python train.py --model="image captioner" --dataset="photos of plants and fungi (iNaturalist)" --train_examples=22605 --image_size=64 --crop_scale_min=0.5 --horizontal_flip=true --translate=0.06 --tokenizer="word" --vocab_size=1482 --encoder_arch="densenet" --encoder_norm="groupnorm" --encoder_activation="relu" --encoder_weight_standardization=false --encoder_depths=[6, 12, 12] --encoder_kernel_size=3 --encoder_stem="single" --encoder_growth_rate=40 --fusion="cross_attention" --decoder_width=128 --decoder_layers=8 --decoder_norm="layernorm" --decoder_norm_position="sandwich" --decoder_activation="geglu" --decoder_mlp_ratio=2.67 --decoder_head_dim=16 --decoder_fused_qkv=true --decoder_bias="all" --decoder_qk_norm=true --decoder_parallel_block=false --decoder_inner_norm=false --decoder_positions="sincos" --decoder_cross_attention_every=1 --decoder_tie_embeddings=false --init="xavier_uniform" --optimizer="adamw" --lr=0.0015 --beta1=0.9 --beta2=0.95 --eps=1e-08 --grad_clip=5.0 --l1_shrink=0.01 --steps=6200 --batch_size=64 --epochs=17.6 --lr_schedule="cosine" --final_lr_fraction=0.01 --warmup_steps=120 --weight_decay=0.3
Rows from block 3 of the text decoder, named by matrix and row number. Rows with one number belong to one attention dimension. Each number is 500 + 50 x the weight over its row's rms, rounded and kept within 0 to 999. All counts start at 0. Numbers have three digits each. After the name is the row's rms in percent of the matrix's.
# v: attention query, key and value (stacked) (decoder.blocks.3.attn.qkv.weight, 384x128, the v third), inputs 64-127
# proj: attention output (decoder.blocks.3.attn.proj.weight, 128x128, transposed), outputs 64-127
v.31 093:521541428519492465502484595518455595502536598475498500490512500506500499461460500585516416533504500506575499582485493500526472528650555501400522430500553511377545512500498472518499501448500471
v.32 107:577519500563537376509558488633495498484511500545496508540477390540499577529568503467520441627543450545404489483382546451510480514507541410505515439498514536506469503491472500500509549496545571
v.33 093:500532503526464562511573488658495476497506477485511455480487398470500558538500500559511500503495538496678499355457491500519500497505587503484487504500506471387521503486476534505491551500500494
v.34 106:565415552582452494504530542503573498587425500459512502500480363574502541496522531501500468509659499559621525443545487348606542502500362496493510472490488539495490506483524518525501575448501496
v.35 164:532515454578537413503569512489561429498522535537509495492451491648539558503597491472513477573447363530491506494492430508503524553510526487561497440460413500552409503501521547389492451504618483
v.36 111:655487516506499495558503412431537501496506477500434537501495512500494482520540479423500406501477500467445634564485500449511478502500461491500506501501498356502496475511528400423535485689500525
v.37 110:502502493399447545500493488491507538527444533384479490549560468462513521494464524594510512457647566479513507506570599410556536457523387501458504524516587534464531509527480479643499496501465483
v.38 140:503394514289386504459442519507459521469468459498507532525533500443478487457461459551494548458495581521499486565535549482459572453433522625479547516548510510521536498518468533555510507491382493
v.39 149:500389518351449508500438502504447493472509430388451540509535539399493423361494505523519608422496520489487533537490541488445579465490502579421564512554522659510521490549475456506509527437397499
v.40 098:373537490520500498505550518505430532499462516503500394474500459537532490523493497512502448510526499539503428455450504513499409473502526427500500501500510500344505518371506465529454497520525501
v.41 076:464562506499419565483497423425537528404544530495527507525585452503500517606412505624462470501408486428508481551565456518461469503463611436539453505499506368427499523376499500508470507512501524
v.42 117:483459533485433613495458511510484513505517442364465526461517510427463473505474495608495513470505580461501502485586504492500500437484500553482500532537527423477541486527379356502498500518389479
v.43 098:505516492465481435600503421507428471475525548543365525436486486502608500525504502532531492500491521532501446465421488509468500554505617540498551492533508487454657512501369499501462497660503588
v.44 096:475504407521497584673500462495501495453574609494475503471488470500540433632477494545501496476425522458480394479491481540557461530497544480589619502511503451427625561539487486519476465638500517
v.45 122:502489521531587341481487654486502523515500518512610474515511418540490574483517576480517491552533478581530523408501447478505533508532495451473459475393543549519393476405558523473403418361630500
v.46 110:509536501588467472541634433618595500505541509531439474544462436539495490575501487501485501615518497445459440423484473498514490484486536503534556539573504495493505504511418572507470519591500606
v.47 111:398431461501502455517515492469467500499589477460380497454524623548524377368633448499491500432423500484360581655451521523501478521476483492569540491501515496503522555515483500481506482553517511
v.48 080:501560513527509582492529474414508650518435488503532463492595468501510523608364548629498493544587500500557460435555498506573499442570501462516506500497592466503500483536491474469494501506500605
v.49 120:549557540577488499370455588494516500445535525501525506553446496501502488406515505503515447510565500456507612542473504475492569539500501500442525557492557467449484502514477526486465493493443405
v.50 095:491507501521408488463476605537589498514455446506546504500451516567494475411501521498436443487559466489657557516500500403477553502521532535443536560498452464503488544516430535453458478393517341
v.51 082:549484476470372441498425512538502390493471532583497527467468493597500569491583497492442480469492514495449507491461500370544517551500503559491503538500511515532497486431501508572507495453523501
v.52 118:505372496551480490490500429566501478496570510487465536451429505500568467432582399346501587551474450541482582391413500422501498567471499508342500500469483496480500510469501590459464522494471422
v.53 141:542532484567511421496511528558525419440500479539504466452373494673530525362567503456523468554493433504507533509433437506515552540519521482547506491443413452470437501495514552486521498490551451
v.54 094:558455352578559534530516517474492544519499528406486599538524585553474457535507555455486432498617501507501408470511500550570489504525491530417509435508513468643441500507611608540503461475512497
v.55 082:550609517527545518374592540498463386496603544543588451524498396501561491516614481488532496565519494524495577545500503514427591500478460469504510490336462504509461423515497581428495533576513447
v.56 094:499501493494573479523499503503503580524473534444501491505447649499445500489480555449442503536503507433500509484524538593545435487558487498519567560501620570514498436510489495596523500473500562
v.57 092:461652410508532429452501490417537507561536485511486502500500664513521550517547418497495486500397498499410496514489497623458521497442458505552367328497332507498498502504528599466521489491521500
v.58 086:375444496465507499554501495500447498514374432512521546465498587502491512504481598506500402508492498530566423389497501501496448500652457500494484427499454548523504487503532501498496504492502487
v.59 067:481496499502627559498539471471468499536479541495502506511555397470445502534510536490542498536498506513436486491540501498511495504495588473213494479500474596549475499501500578494405500468497498
v.60 111:595478480611473531471492469485581550502635503403467518507541438517551544458511500416444562494420461489446527475627498401612547503426502427500455462499500450500497562434510511513497452419500466
v.61 087:514505502498448556505419410493485500459499504513496490472450505503503399445446498517521531526490487497507493474472501570551496497437501591515502555484487465495630441486554501526467452501472664
v.62 077:590622471530406500494484580401510547500514512504486509493466496547501546370452536577495499498507499398514541467489414454500557648498511504570489498475505446497496498559435540483510417523496508
v.63 085:540501513494555499490568549466427400504342496500526450633575496458497504572521524574499439571565500533557455505711428556485505406594451519494511492500511553587440491500412525488528528505501515
v.64 084:429428535512476540589505443460488488544561485511581464455523422506530414500503506592501500482498496503513577494530481478519540486501461485405486556496499489497495555446509370503496474469543494
v.65 091:501499477488482542475458490500470454499487479493497431493500501500417579569495452566427500500490419578529463532481485503508365507490479478497435556500475512548560435440503497669580609492539527
v.66 131:533488560476425573503457542455478650502500469456502496595565465384486479499461481561463499412561584495503484501657588411494509389486523548476550528560580503458521502502440458533488491504431530
v.67 085:498438422589500540415516499478488500514523501471533494432507477495518534406507537492498586472498426485545522501628419471674537457501301491494494592465514459556379506513539503460477498373457444
v.68 092:714596490539499489499541525501500501498504576466563552504472430525501524502507510473524437451431451515516499539478502577488488539541530486501511451434504378492500493535588484472512509508505522
v.69 086:348447466480513498518560478477548490515603506513481568485544458505530432469509411491537497513443505486411495498483477497484529548505504494507500470496506501425472505531508632374477497518505497
v.70 094:548514480498502494502562513462478505509497379507569511490499511512456505482454416569502496502549493499642469512500650542485502537508469492507487445460491479442502516503582562458507460485510506
v.71 085:525504549502461506418491461492502506427498507499595457577503432546503616610457492489500500454499420571501444482508545501538431541451635376389476424487491513506501546358553488614566498476528644
v.72 132:478602418533574463379656499504533498491569519502524492502481497608497542494512391504512492528600437507509496554418518591512479532509504427500420429430532391488469535496555611435495497465577503
v.73 081:502501638515502500411511474487433497513495474506544504503519503503617505495557492621504491503640471527510511506500557524503506493364459496457478544498442545584498477480554496527610484466529535
v.74 084:403516452439431500506460499458563510572493500503560580517505561516476516517500616662496512500464505479506453525501546496507503567499499517484495477501430523504496529558355491543500474456545520
v.75 104:511561586515444636483500401464510569432492455569491482495539527499498499543496472509447536505442500497467530475533527552499499396500570454564539566528465458503508447472498494513526438499471568
v.76 099:384500500493502499450501496493660497515565476478526393453525477507517515583505417622393543511611497491510493488539505477514505451487521340524407638465513512484496504470431560525479515378506514
v.77 069:505479519500499494598578524511410443607408511504540520475465583502569569508495540562502462518565523503574514573537467471496502492514486614491497463489549634574444499529502498484479506488502464
v.78 081:502474535516480515474548480467503526371506504508492662485501429502538462511514539511512501476507426579559511491576568496560499442475531515437517487498583467503475506508541500451449440524502493
v.79 098:539456487500488383554478500483508482404545500619496545459496518509450557522496572402500494502350500501472473484416486495517438579504549507471502441500520564521488501489622506537503503444552469
v.80 074:495349494423498491605435495503492485510457484496393516397396502499514519467514496499528521515484500508496481303506425498499472507519499652609542495500486570483500476489495465467494555505498456
v.81 099:514499553463390516500480497490586500540500418485463502539484491489590542467496577527425485429513508436471549524648508368571598426479504497506406500511456452500626500517496486500498503574454461
v.82 104:495519545513569486484521511374332500467497590585530499570567449500446454548508423371499411582551513501508448530436449499475435515441440503446505461501622462527442499499506507507513512521500510
v.83 102:572350451486499494501504625568593547591507515449448479487353594500499478319436508508529481475387456489524603559533517496491532499537637510503553507492512468504515499581463478494488504515528444
v.84 145:501480536493452602576418530351446550508429498501503578544504503430492505493491567504469490392607605487533491483540497475497516469470477515465509509533519495494547496508499375503504506509413501
v.85 095:611478501501498440457507505521465491482541599491499463513535403497393448503455469468587483468429501457484507541465476527502448484513484500421592472529520568524543613524485468415460511706496438
v.86 105:498412529455465490532504472477493499505402500502416523491491501501432372500478500479509497460425494534537500503493412520337488458492631627501560531540506568567492465503472510499500500506500513
v.87 117:622489500478456457472500513484470483561424472500469423502569515500444500499409510555521497503428500504561466523500419526336441485424497555545553498499431509498493506501461499507535535508500465
v.88 099:480633541515543500368604501502479500498500542500576483554605459501472503592495468423507460487587507500550469507467574513373404499557507393478496457500579474497493506496500546512491526512504529
v.89 112:503496529508500498502506419410475495469506563571453592539500494524399440566487500479476492523498498497493437503483325512496490553376562507503504501500502462560546461505571464569501501548603511
v.90 164:478509469586556373425548505528500501486538539529477453475516502623499531487501466462614495561446379507558497521467447554480460531608566445518503478435582473504424504499524586493492500502673519
v.91 102:500429481659498529495466499479500550486507560508384551425376581541521502463529504393501506421384499491503556500474437501513581519416592528498501495500507429554500431529501379467503379597500493
v.92 140:506577421580560476499578485502477380478521512554497500498504456587500519506512484550516478518501426506497475528424465540555466531514499434558474457457434465504498495501607521495505514551582557
v.93 109:547516475459433521718506496502524496502457459532494551496487507497524422583507498549454496484499557495314525436410506480521524499475401498430495540575458551500590502487479481497518430660437493
v.94 135:415393470530508465626500546499497501503530384458579497523412503532520477399568486473503464577617464568512525480513484423505682529501499521501507531469441491514488502498502501459578401457500499
v.95 088:486501520500502498410489504483475481468459491498556403499642482455496481508498506390508525498492508593441538521595464447498536407470495518566479516501441600636486490566499603452501501492438473
v.96 082:498492505521583536509496489466537411489549540496491502486475485498448403521501481454501496421496509468414555494476503506495466586492427557535482540502472501470478401532488477444537527570497541
v.97 096:543503520547522500469465486496503420487500425431433517440472506499579501473500495442535542479483500500423521487444496501542505503446522553500485498500360508628557499513512489471534489501500489
v.98 108:498518493551541465492500474543507434556495584380506511496485479552426574526510437492377405500523561496515493490545489518503424595498501500625491503499496500543495476540514574508585515499553549
v.99 092:475501512498413524492500500476502582482497478553489504500502558543521488501480480573498496495405499513502500545482498513438461466497682444559467499500510319346512493448485492501492493469500503
v.100 094:580493466510507479462490584593575486530536439500498328498563489500523528435510477489588498507483500501510529498510492404492535493528500417508449495438522702493500501491363505502503504517501506
v.101 085:515532507448438531487505517495473577496552461469511518506621502500512506499443605524496484499500491499595475573546505425484504463486614534453502470500582288385499501548500493504417471455460517
v.102 083:557504530539486564465500517491504630498506522516474544504503501500548497500384660488495483496425437571499528553518446504489499478486692536461514434500551349506482500612426484499399408497500515
v.103 102:636577497546513500499509500530628498491499497504509435496382390583508606533441505500498481537501501487539482436568528447595510413585474438607523503491483464501493470509499498499580487566499469
v.104 077:549398500482481463557499538500398415459498506504495509525678489497519498506477544453553440505513543589493465567492499493491449486545489505500497450500590585502513471497662482554497597491433512
v.105 073:414508516488439499497389569435459540512457470509522539521388555502499493452495505512434559501513501482449536548482718593513505475505495500500499558500424511580498461501615509493496501478502526
v.106 092:605478505504510500481556538567464411501514498549490520488494455498497498480464523498609525499471459554479541422436368524442449537465609600500548502503464527541501454494508510501507530483499532
v.107 115:408484503502569469476498506529484514449556498504452421499669461381434500523482495515507489512448500505517546537564363501400507491500610464500509548500671504400500459470498503519414537472522504
v.108 075:648496501498446486510500520504496476513498454489479500477476484500547499348435416504575509582505502550451609488498493429509471569499486539518556499503500488520568504472557479402532457489495498
v.109 092:513470516535519406384500500599580464492532500517445406489499494500498545447493500491647502521484495504500506470507479501407509505495589435508504559500523513509500407430499525505487517495507559
v.110 081:542495481502500511495466498472491494498501500499437498609642478481500517494508534493529500518481395503481515489481214502434515497499597464472496496499508531497502484411373498497454531481497502
v.111 089:495497477512503511638500458378521525591503515495484517500466618529459588584493486510477493499586535432483448381439512508502473602489350492527461512501495485550438500497498445515496493513497504
v.112 066:497488467502569566501518509465522528542424431360511402498551532527486515576493591475351501397502526496500474465586505465539517469501465517542507452513367522539481579518428601621488516459504445
v.113 086:453501450609498498458479491502590517410547563500447611531432579500509496481495394442388488498434501467496494489502481501480501500495668477516534506577536487503499503429424492499496498521512479
v.114 108:523455487461474514427493456499584514543612477497398504502564513500535534571509503501455512489408499503286500503552499430549503535351503502500474485500482508489503496479402501644504555494533486
v.115 088:470435579495562499498481529492387491499404493553526489513515467496497501447500683554549625574585491512527514457504437537478524485502435501470517594483524655457421500464472430444479482442499555
v.116 083:472492463569534501637571500505502500505525520498555493481500502499501373473551551471473498543475501500480506490463478665460501581486279524502657535505503539404501482519504537430494495503499513
v.117 080:501479637471486499506496494494524500523514410502471552482537534526565546482505452498582507512506465495505498524502456389539502577430556461512474474476473428488499465491459505504500464552514491
v.118 072:497532552605490507496572499527483502505498490513633420449500421431420485533543528511498495487490501504494538488435517630503481481547468495481484492515491602500444497409505490407508582466500518
v.119 090:549499475613391498562521518581549513495501485521440506496436511520516518448503488513498489553499557408518426379501636497584520515534431542499525484476494489397609519484498538498487476505419501
v.120 091:415547521506502522398439465583567544490472492499535516497472503503503515502504501509499525500506498498511531350583510505551510472494526503577456509498490505500451387504430490490482466410515535
v.121 094:633495439574483505520490455578576492509486483498453520467508654600528474410535462435502501579447498448532532490501495501495526498499500503501477527500497554484497509393576552544516527464500526
v.122 102:466466599477501457530494469502413413514344487508496505485496525543553465464513543511585506520536458543565503536500472500397495577504428589516490537478394509494497484584511503495502500475503544
v.123 094:507373507497516520542457510610502501486475501529492502540478539497501473376501612502590501504516506468514496448502572539484548502510454544500550493500476624430476501473497443537486517483471511
v.124 108:332484536400468500517455479485532504469511499502490562475497525503515490569511432567369502478532498559479478529503528455538484492393501500499526496522455377535504478506419522563502469489508499
proj.31 090:558426563470531592404469408501576523508498479488488389500502502480474510421501485442496496436502582451402534424557509463490465472471484467514488525470509592501558504525515496587523526500414508
proj.32 107:515495499342498520514492473495500502555555461496426552474639483457467500491610564500516657391500632426520500520505473518471462454549469538478408545475481562500569351501467431496445572514489482
proj.33 099:478496487570495386503462495488545543501509463500430499472501552508493500511498471517494515507498479474485457503436497489530539562554384489555605448513484319540429513390542536504504437417529535
proj.34 110:474500540493520620480399488549500521513460480617453503515555587467484552540523483575561513478435567434475522450487494572490446496500583512499492563461502514515544385519508492366497471500487492
proj.35 124:513500498356471539499435488513452502520500483468499524498629491478468500485527521523540543477500575492500520499516495509474407399512456508435410530401476604487649386581466380459454568516459495
proj.36 116:489573504499514507532545512536494482592413480503504495531422525500503498487443612498501627486519367500548499500459498541527512629498522534504537490516511498500475508481465524570505496445558500
proj.37 109:497500583652531499438516512499573458365500522547432500472389574507559500500464455497423482502500378507504499483416510522513540603446626501547598466551510442590412520464590559501512465495635504
proj.38 123:469507500660523477501556600499529429480516506528501405599415556516499500533364500531490421551500358533518442440489505448519658558537504461501602446515564488511468505409559544512554483460557527
proj.39 130:492559512591497480500501524466511472428520525520539388501424553533496500501410498508380378533500422547563456500500504481666623503527547500572544446582551443501395503360502559523517499475561522
proj.40 107:584480490467500514500447446490501500500535519536499581473610432439460467446603536462556501415456604457435501500518410500443456465422461499455471510475497508432576497600444501447509492509438561
proj.41 063:520449514390479499516537486506480397508405519492484489461504537503507378294490545396500418497502488581507504460505516405514488504520483478430499505521426509483494581615479561466495584517513447
proj.42 109:497512496605508414559500514491533499521500500565506452500447533480499428499452500545481467551541364544522500512500506499540557524500498500508614436588431363568445570413500580525506499490588514
proj.43 098:525526439531466493539471596503489499506563514508638505494495492368478447479502504583388579505509362482437534500440439498416566479499465481434530495507553492480485517439645497502510535464527592
proj.44 104:540494546509590417514500527536505417520450576504600521448475527475484501423496485407381499490538336497483516552490497494458546458437440502489502452524509496486492602496603421542453514498503539
proj.45 118:599500499376485534411500330501438545582513477500466518500574442529501500498505493502591500463447616426497500482501481501482485485506502502518363540436485548408591442533492496498499500534440420
proj.46 113:501479492433496508587401486478462401538510433488491620494651483456487501424647513500563646457500536483534503500498485525488442472500489505429406524485496555503649431476490367500477532498499501
proj.47 111:527537472484565619579505483467487453484483532478524449534516499478496509499455568485500496476504509443577504466548388535500432380451513440392433530468584577461557497513454478506470519468453545
proj.48 076:491520478472393424513498492489472493465508489521401516456469538509514503499498508588484536484497499509515512565498498423500302512405495508501555461618481505490513501431484501441511453499489442
proj.49 106:501499496455498473490455504598570495509499496501509501543654553487478499497569536501498517445491523493563453370504427496479490529485514416539376503488367527486485505444502484448572593506476505
proj.50 100:542499497454499634485433498495503502529578476503492461533649533463499492507552486508596485485495532472497497385503500595459493422497509454484458504500466566497565519493501501500538604514454496
proj.51 094:560465488452526620474504486500452506603512473463511504496597510390493498500616517495549520481500487450448476453502494572451600465503518473447457587420515498465525488617540465502461555549457519
proj.52 113:513545453643529524458499530514508449526488449506505496540647503515478499505520459491506506507462482435490418500470455509514604452627527567513401505500510472505486496488504520474499503495508576
proj.53 115:521500499357481589444412442500416513502513462499508499500570501445501500507619519500528544486460644391500504461541486532378503407548502462477361609425500544472509436523483462473440621502400480
proj.54 098:501496643466516554458424455590480504539478437534477538461497430475541510512479453596500587477478527498495570491558497481500437347508475506489502518461497524499677488592494468500358415437489495
proj.55 096:522500410434462509492481500502491517508449497500458539500546500503501500500560524501521506434500661500500500484564496500484446456481543518499240536502443607500507416503481373492489586525448485
proj.56 087:375452495506525484530551497522497470501501517499501497508530483565505528459489500492452535455518482482617470508519563527475487666512496411552457496475435448506503525505500457472514434444477338
proj.57 099:527485500424475541498489485518530520485501469495500536430547496518458510467537455480500454479427623547494535500568480500490451440457489503453490635500552558500613481628432369496454498493411494
proj.58 086:518558500539514458504508491449466512492559431476499521489431441504513582527507438535457498534497455492458592522497469513563438410441487557500646439499587449451520587562471665512500499466506494
proj.59 069:611490498484506496381496518552535559498489351499464515441504459614487506589500498500506498449503536425524501569481452510527434458437479507495364534491485512531636492552492348505501483499467511
proj.60 122:457503579526507490471498487512547384508389492556453489479501575527500470602452415447507485618490475505500493507484552503524499488524487501459520444502502448526403448502502452456496440496600635
proj.61 091:489519469508514486524535514506427444497486499502573423565454495535492536424543500495435554483493460505508490519499489484457574625594527383471505441525496472499333509485524537585569491515516501
proj.62 079:519474437409484534497421465618503496522489498501555408481515561372505498497686471461576495459514514484495543493508523526451525453526513361388504600493503490466470513500566479588494499488485491
proj.63 091:510495469508436561500438495473497541505526394533455508497482513473513505504447499569494501489608469458525520497507505506511422476468504483567487509496505590495542486500455513490482494486493418
proj.64 085:592531504549500491542547461467589501479485521478464484501501484512525526529359488504495383537484475538521446497481492602600483486507505490531500329492552416510483573513502500511510502488535550
proj.65 098:551411485490514654504562522492443544469499497488458499507499511535515464475496535421554446419500517492510498558520489532501499463467498492501402515499512468426503500526474495602498502467355489
proj.66 114:489536501577526496485500501500535382476548508544451472500420536523498490500452554500483493517529370538521500484500491490548528605500499483515622436617500465522446546433500567510551463494682515
proj.67 089:500516500526496436442520463433531500498493331535481500496583620591499493590499342485537306518499496537514506487507586497500473499534528502526571426511501498518464459439501500501502446503525607
proj.68 103:491500499375484500495410348570492537512472500558508525501500500472502435499517562500499630464502634488446615511502496468397470500445467506498424572504453602500527442516500472492490515516431447
proj.69 090:508490403499496483500403487497476505511466508495444472445540481428498620551496534596490518607480546434496520486469498494491451371524492502318526533494578545490655507554502471453481498530400621
proj.70 102:499465496468501511484484435535491591488535505524421490492525462468548549446584574453550469461449564512465493492557476499468492427461671491488503505477498655466438500531497510521557508543363436
proj.71 088:531401509358514584500592490535526506510494477558484505494519494494490493428560511484551502432449551493464476512475468499475468489543444572486440591503461516465514455726506436504499562499436488
proj.72 117:511439498423483602501439465513500552502501496500454573500581444523502487500572505484512550442458625490442500500500447499443364357492502484431389627414437655499514459515465449461456506540395497
proj.73 084:527505524495529612519557579514510521506464524515427447563515545510472551500484510459475485495473537530560415499566464659517401536490524517505484499402541539495480494505450483373487513506500339
proj.74 085:634459468472512555452514501475486491500519531365491466468498348497501466498605496487531455501571511454501515502486508552396496457470438470461511576474545503503491504606496471490483537498388472
proj.75 101:486582520468495472661488516501438412497494528498495491519445517540504385489505639535494505610491510522511397494518440504507506618496476502482505450566465449540427465506475546497495494549509484
proj.76 096:527408500502494618550526510378515462457543526491397568487586594517507464458498534511565351520493499530584472479507458598457371453540517496467535457496486447610500538482465474462499507556459481
proj.77 070:525509396535502507404484426484499493452533500515521505523481488381500498538547377508511440526545466537495504492503589556553535501489505505518522519504496485489585552490499562556495473516603494
proj.78 086:489544558586504464487490597541531446499433501551502536533509539480492559509506461503469545612444572508491482502486479493506474519520512505509646402530499598462490492497513523388516494564636637
proj.79 102:575498528411544505438501484582436476561494450436508510511505459470500499509578485501550541426444560405484497500501502430493569384549466502507441623503494502348521496713490487581527532504469505
proj.80 080:443533492544532447540492500452381477502593511480673373497500482462460497516474404594548455501455407443510515500499489523537698512575467452489517507502500334450474508472541558549526482492516500
proj.81 104:492500511581501476496500524479616478420500526531485486416468511542577476511463480494490467505552410582511500503471546539514474585553499522477666402509544384516358554492500504502526500492573507
proj.82 110:520509416482458575468494504575590421557416453521434503505497498473522531482470522509444586498500421506492600475464502405509552490468496566581414569500475578377598479507503495563351452484533507
proj.83 096:327497529518539427562500502484548559449551592500525427575556495518494489536410501469482467488569451445532396503515522486523456516449469481498539401494465435507472611511525465522561554458468498
proj.84 121:498521512576510472501539502534531387441500511502541468500409569526499525509443494560400500547413406523511566540491528483507511624528499510503586422503530443500438525436500604501500432484585506
proj.85 100:488499536512501511516466498521587593516488447494511509553502589495489483489424479472501575416513496492493495476542463372611500494476500571504483483525512559497594499498602449579564538439512548
proj.86 108:484536443510511468594500505501505479497502590450575460638498526514493503509478445504546499550498474547499503500522503501617607555517387490500497488571535411481594546565504504575482488489504503
proj.87 125:482455480562505495519482546506504496491503479528602415653500611519496514455439490444521436506499493572499500466500501496567651502515470490502467507649539485515616506465543577677589442407519484
proj.88 104:507461442448402509480427500500531585515531501517391557499507500485513500458514554508490545501496541531418505454501435475490382478414504568502414558501373625507579501492450466498432472528503440
proj.89 119:522476510390500550579508505591501478527425559409498502500536500483573502490513502494507607450498506499509570553518611499497503497567468506594397523383559507334544497624540455502423463530438491
proj.90 121:512521499437499602499449453500424591523500484477483566500571474514501500498532522500534542448505642434484500498549486501479438417466501465499369635452452671401599499536500475496500521502429485
proj.91 103:466500529481524463620547454573572502598487532477633447500512522473502488584557544563511505537512489494485491553470500502494453579511417516509502515463507490400469552507534501459436495428516608
proj.92 122:550485500377487613502481499515426526513496426470496506512528499491481500493594516500508559449453585437445546560500500502463436402500535500457449540388500647486523484530500377502497551518457475
proj.93 108:529493503659581471536532558560510438450436505439505480456492500455498560494496490499477500561500344499559465546472510499551590553550507557500582465536627387572485513493517500510494523445614503
proj.94 123:499581520503560502515501379498440507523508572515493405481620415451494569611533480593523472481385529423539569487495475515462448437610511484495464510408530500428505478499438498460436537452434458
proj.95 094:500604500532499443468503626486516470585545495526492474508489611535499477523500438514508362596472382621487504481496539499531514577526469566580556482618521494500500494499440501521467503493552525
proj.96 088:491505562422531505566511505573500587494402533452495524494498538529459574486537509520518522496569494475572494514486484449497489481459481456500402502474557501477455500526502436468501482528452446
proj.97 097:449512510480471494623494564506469545517433494547603456568531499549519482577541424511412470527498452535506476606528488576504497564558500461552488495483506443495458563500509440502476498462548498
proj.98 112:471500505399507661514471487499500550513567480500444501513524473561503502500614474526571545375507584468491641499523455471368491490497456500495455540455471537473538492550500381493440503504442401
proj.99 097:508499430475459502514475435563487484483544534447570474478459502437460474412558642479467483509479731496477468489507372489458406494507360422338486500511448515473543498545420565498564501500444546
proj.100 100:457495434509465458499513403383516563490508489470452500480445498463576505530438523555500444561567470575494490513463523525578495518589528503519546541631497323564500493472588512611492501410561498
proj.101 095:509489472558500363406438521498615448447505558513467495495459559520494390526489509474492501537499413506471507493477564482538504569499457485502583478528493469507404567449440597503616503499542529
proj.102 080:499443467507480403447441569552516389496504528470547503513532594508470426500497485487499504537513615496480508511458518445501429583449311405498411498521496585470517501488501506508532502493499501
proj.103 112:458455517398492520470392424443482509514500442497440589500513491481515500529551504503649610440529638461506552500547497509353401498501502453414477540444472513500522466539511397496442501502481497
proj.104 088:541513499553515457489510500486477380499438527517490427533438536467466619482499476516431491540497456505478502486499598458542655505497575561552615451495501474472491508500494601553565491533606551
proj.105 075:494503472466531527497558507482496472482533519521572486446509436538454517472556577418469428484359496524504287490575384495437548519488541535476601428472480507456510514472471525406516503584463428
proj.106 103:460510514467500512524478518557328566555484499477552475558506499454408508483603460503505502469501607424513500498521432500513518496606433492579388574489508520393557451505577464584525475498426432
proj.107 118:531521500524495419494511489499506486481564582500505480500394596534500427466468472528500427516600448500505501503491522422584530500505499577599500497518442408504486566440483590605541505499511501
proj.108 085:483534581542505506499466506640468589495476489497565392556526524442382485509545507501499514395468533341499455500549462515466557563502521475531470600468490499477408498499491449513549502497518501
proj.109 104:444500499377334516498503467458441679526501500500508577478534438486504497450501463532502503466524574409542481490510494501493408497503528508488396610488465517418539475505535481500518436492467440
proj.110 078:525450468523436483459558491495507491593428498508536483499457628514500486455387491497432443520499505494512609558514575491660515482602423505596455521496499469500556476499510515650575436431512499
proj.111 093:505446513488566541501496475551468507512420506476469575493500459495543502472567503471508521445500497418500598504502491490438567485446541498500442600469528661468459498514528467507457475528486490
proj.112 076:467502512554584486493496557469535445439471617504463462498445513446540505571468494503497356558463394570507503463487510586516513406482563413557669450512467389591522501495510499495502501501545500
proj.113 085:476433506454516393646599492525508492551514529472602425450566498494502502503509517487507517500503478497542500512492496518509433632584429484506391462504450481489594496500508478499474444475509562
proj.114 114:439471486514503479501644623508518433496409505496499474495479547484502467473391505482443442537492324548527460556434515513502536493537516502527587531514575377619512499535611500500480433499556500
proj.115 093:603569496496497546501511423501437567473533414541493585494470486580509508508503343497439471515497530478511509514468518489497502469497539474513461505466493502495496501468484617490553474496429485
proj.116 087:513543536495533503500448423537500509501436511502518588523584493493494598509573469510535501489427607449478524484514491495498555410480557495491412512465599553468551561521498492497482500501377526
proj.117 077:496511456506464505489525559485463601495500508522545458420469476304503497488456546501505459506500523523570473490468502609379472490508492603443575573503522499491505499538512507483494458504500494
proj.118 091:501516489499502498507465437507508491522463439502495521497540588558514482500583504549495498500447634589426500502563434472502495497466495537444428491478467501586506486503463503510501607505499498
proj.119 092:395468616531503467490413443444481459501500491481444531471513431499482498473565494572538596472470471427472483492491481490457522493567619446404545498554499452553451432481526568447562459526623545
proj.120 097:499501459402441514540524501453433569538593499557500507411508478477528428499629519492366500500447591504526491497512475550432320509503422481500482483500445501501498364493474499396486535505470465
proj.121 103:499492593471408555523477455506482537507488384488499553500549425429413520520500494566511540485464588487500498493511510533495433421521465501480481558464503504477606420598500497446503406523475492
proj.122 111:506521492499499674479430547474371615469538501534502545598500471488487632500454465518506498508486650458498499452483498565500543463494473471491458502499604617401505509528507527467599416511413406
proj.123 091:422490649500493475501578538471488538444554494454545569515425358522478507504489464491410495514495503501521498511480536476490492484443601488503562471462507497522480530498583555496580454532599514
proj.124 110:526508474509503500496559656486484484500521607494501485482516502427492475487496551468477437535499382502517446445372471563449533514504498499523613452503533523484480532465510495477486509574514520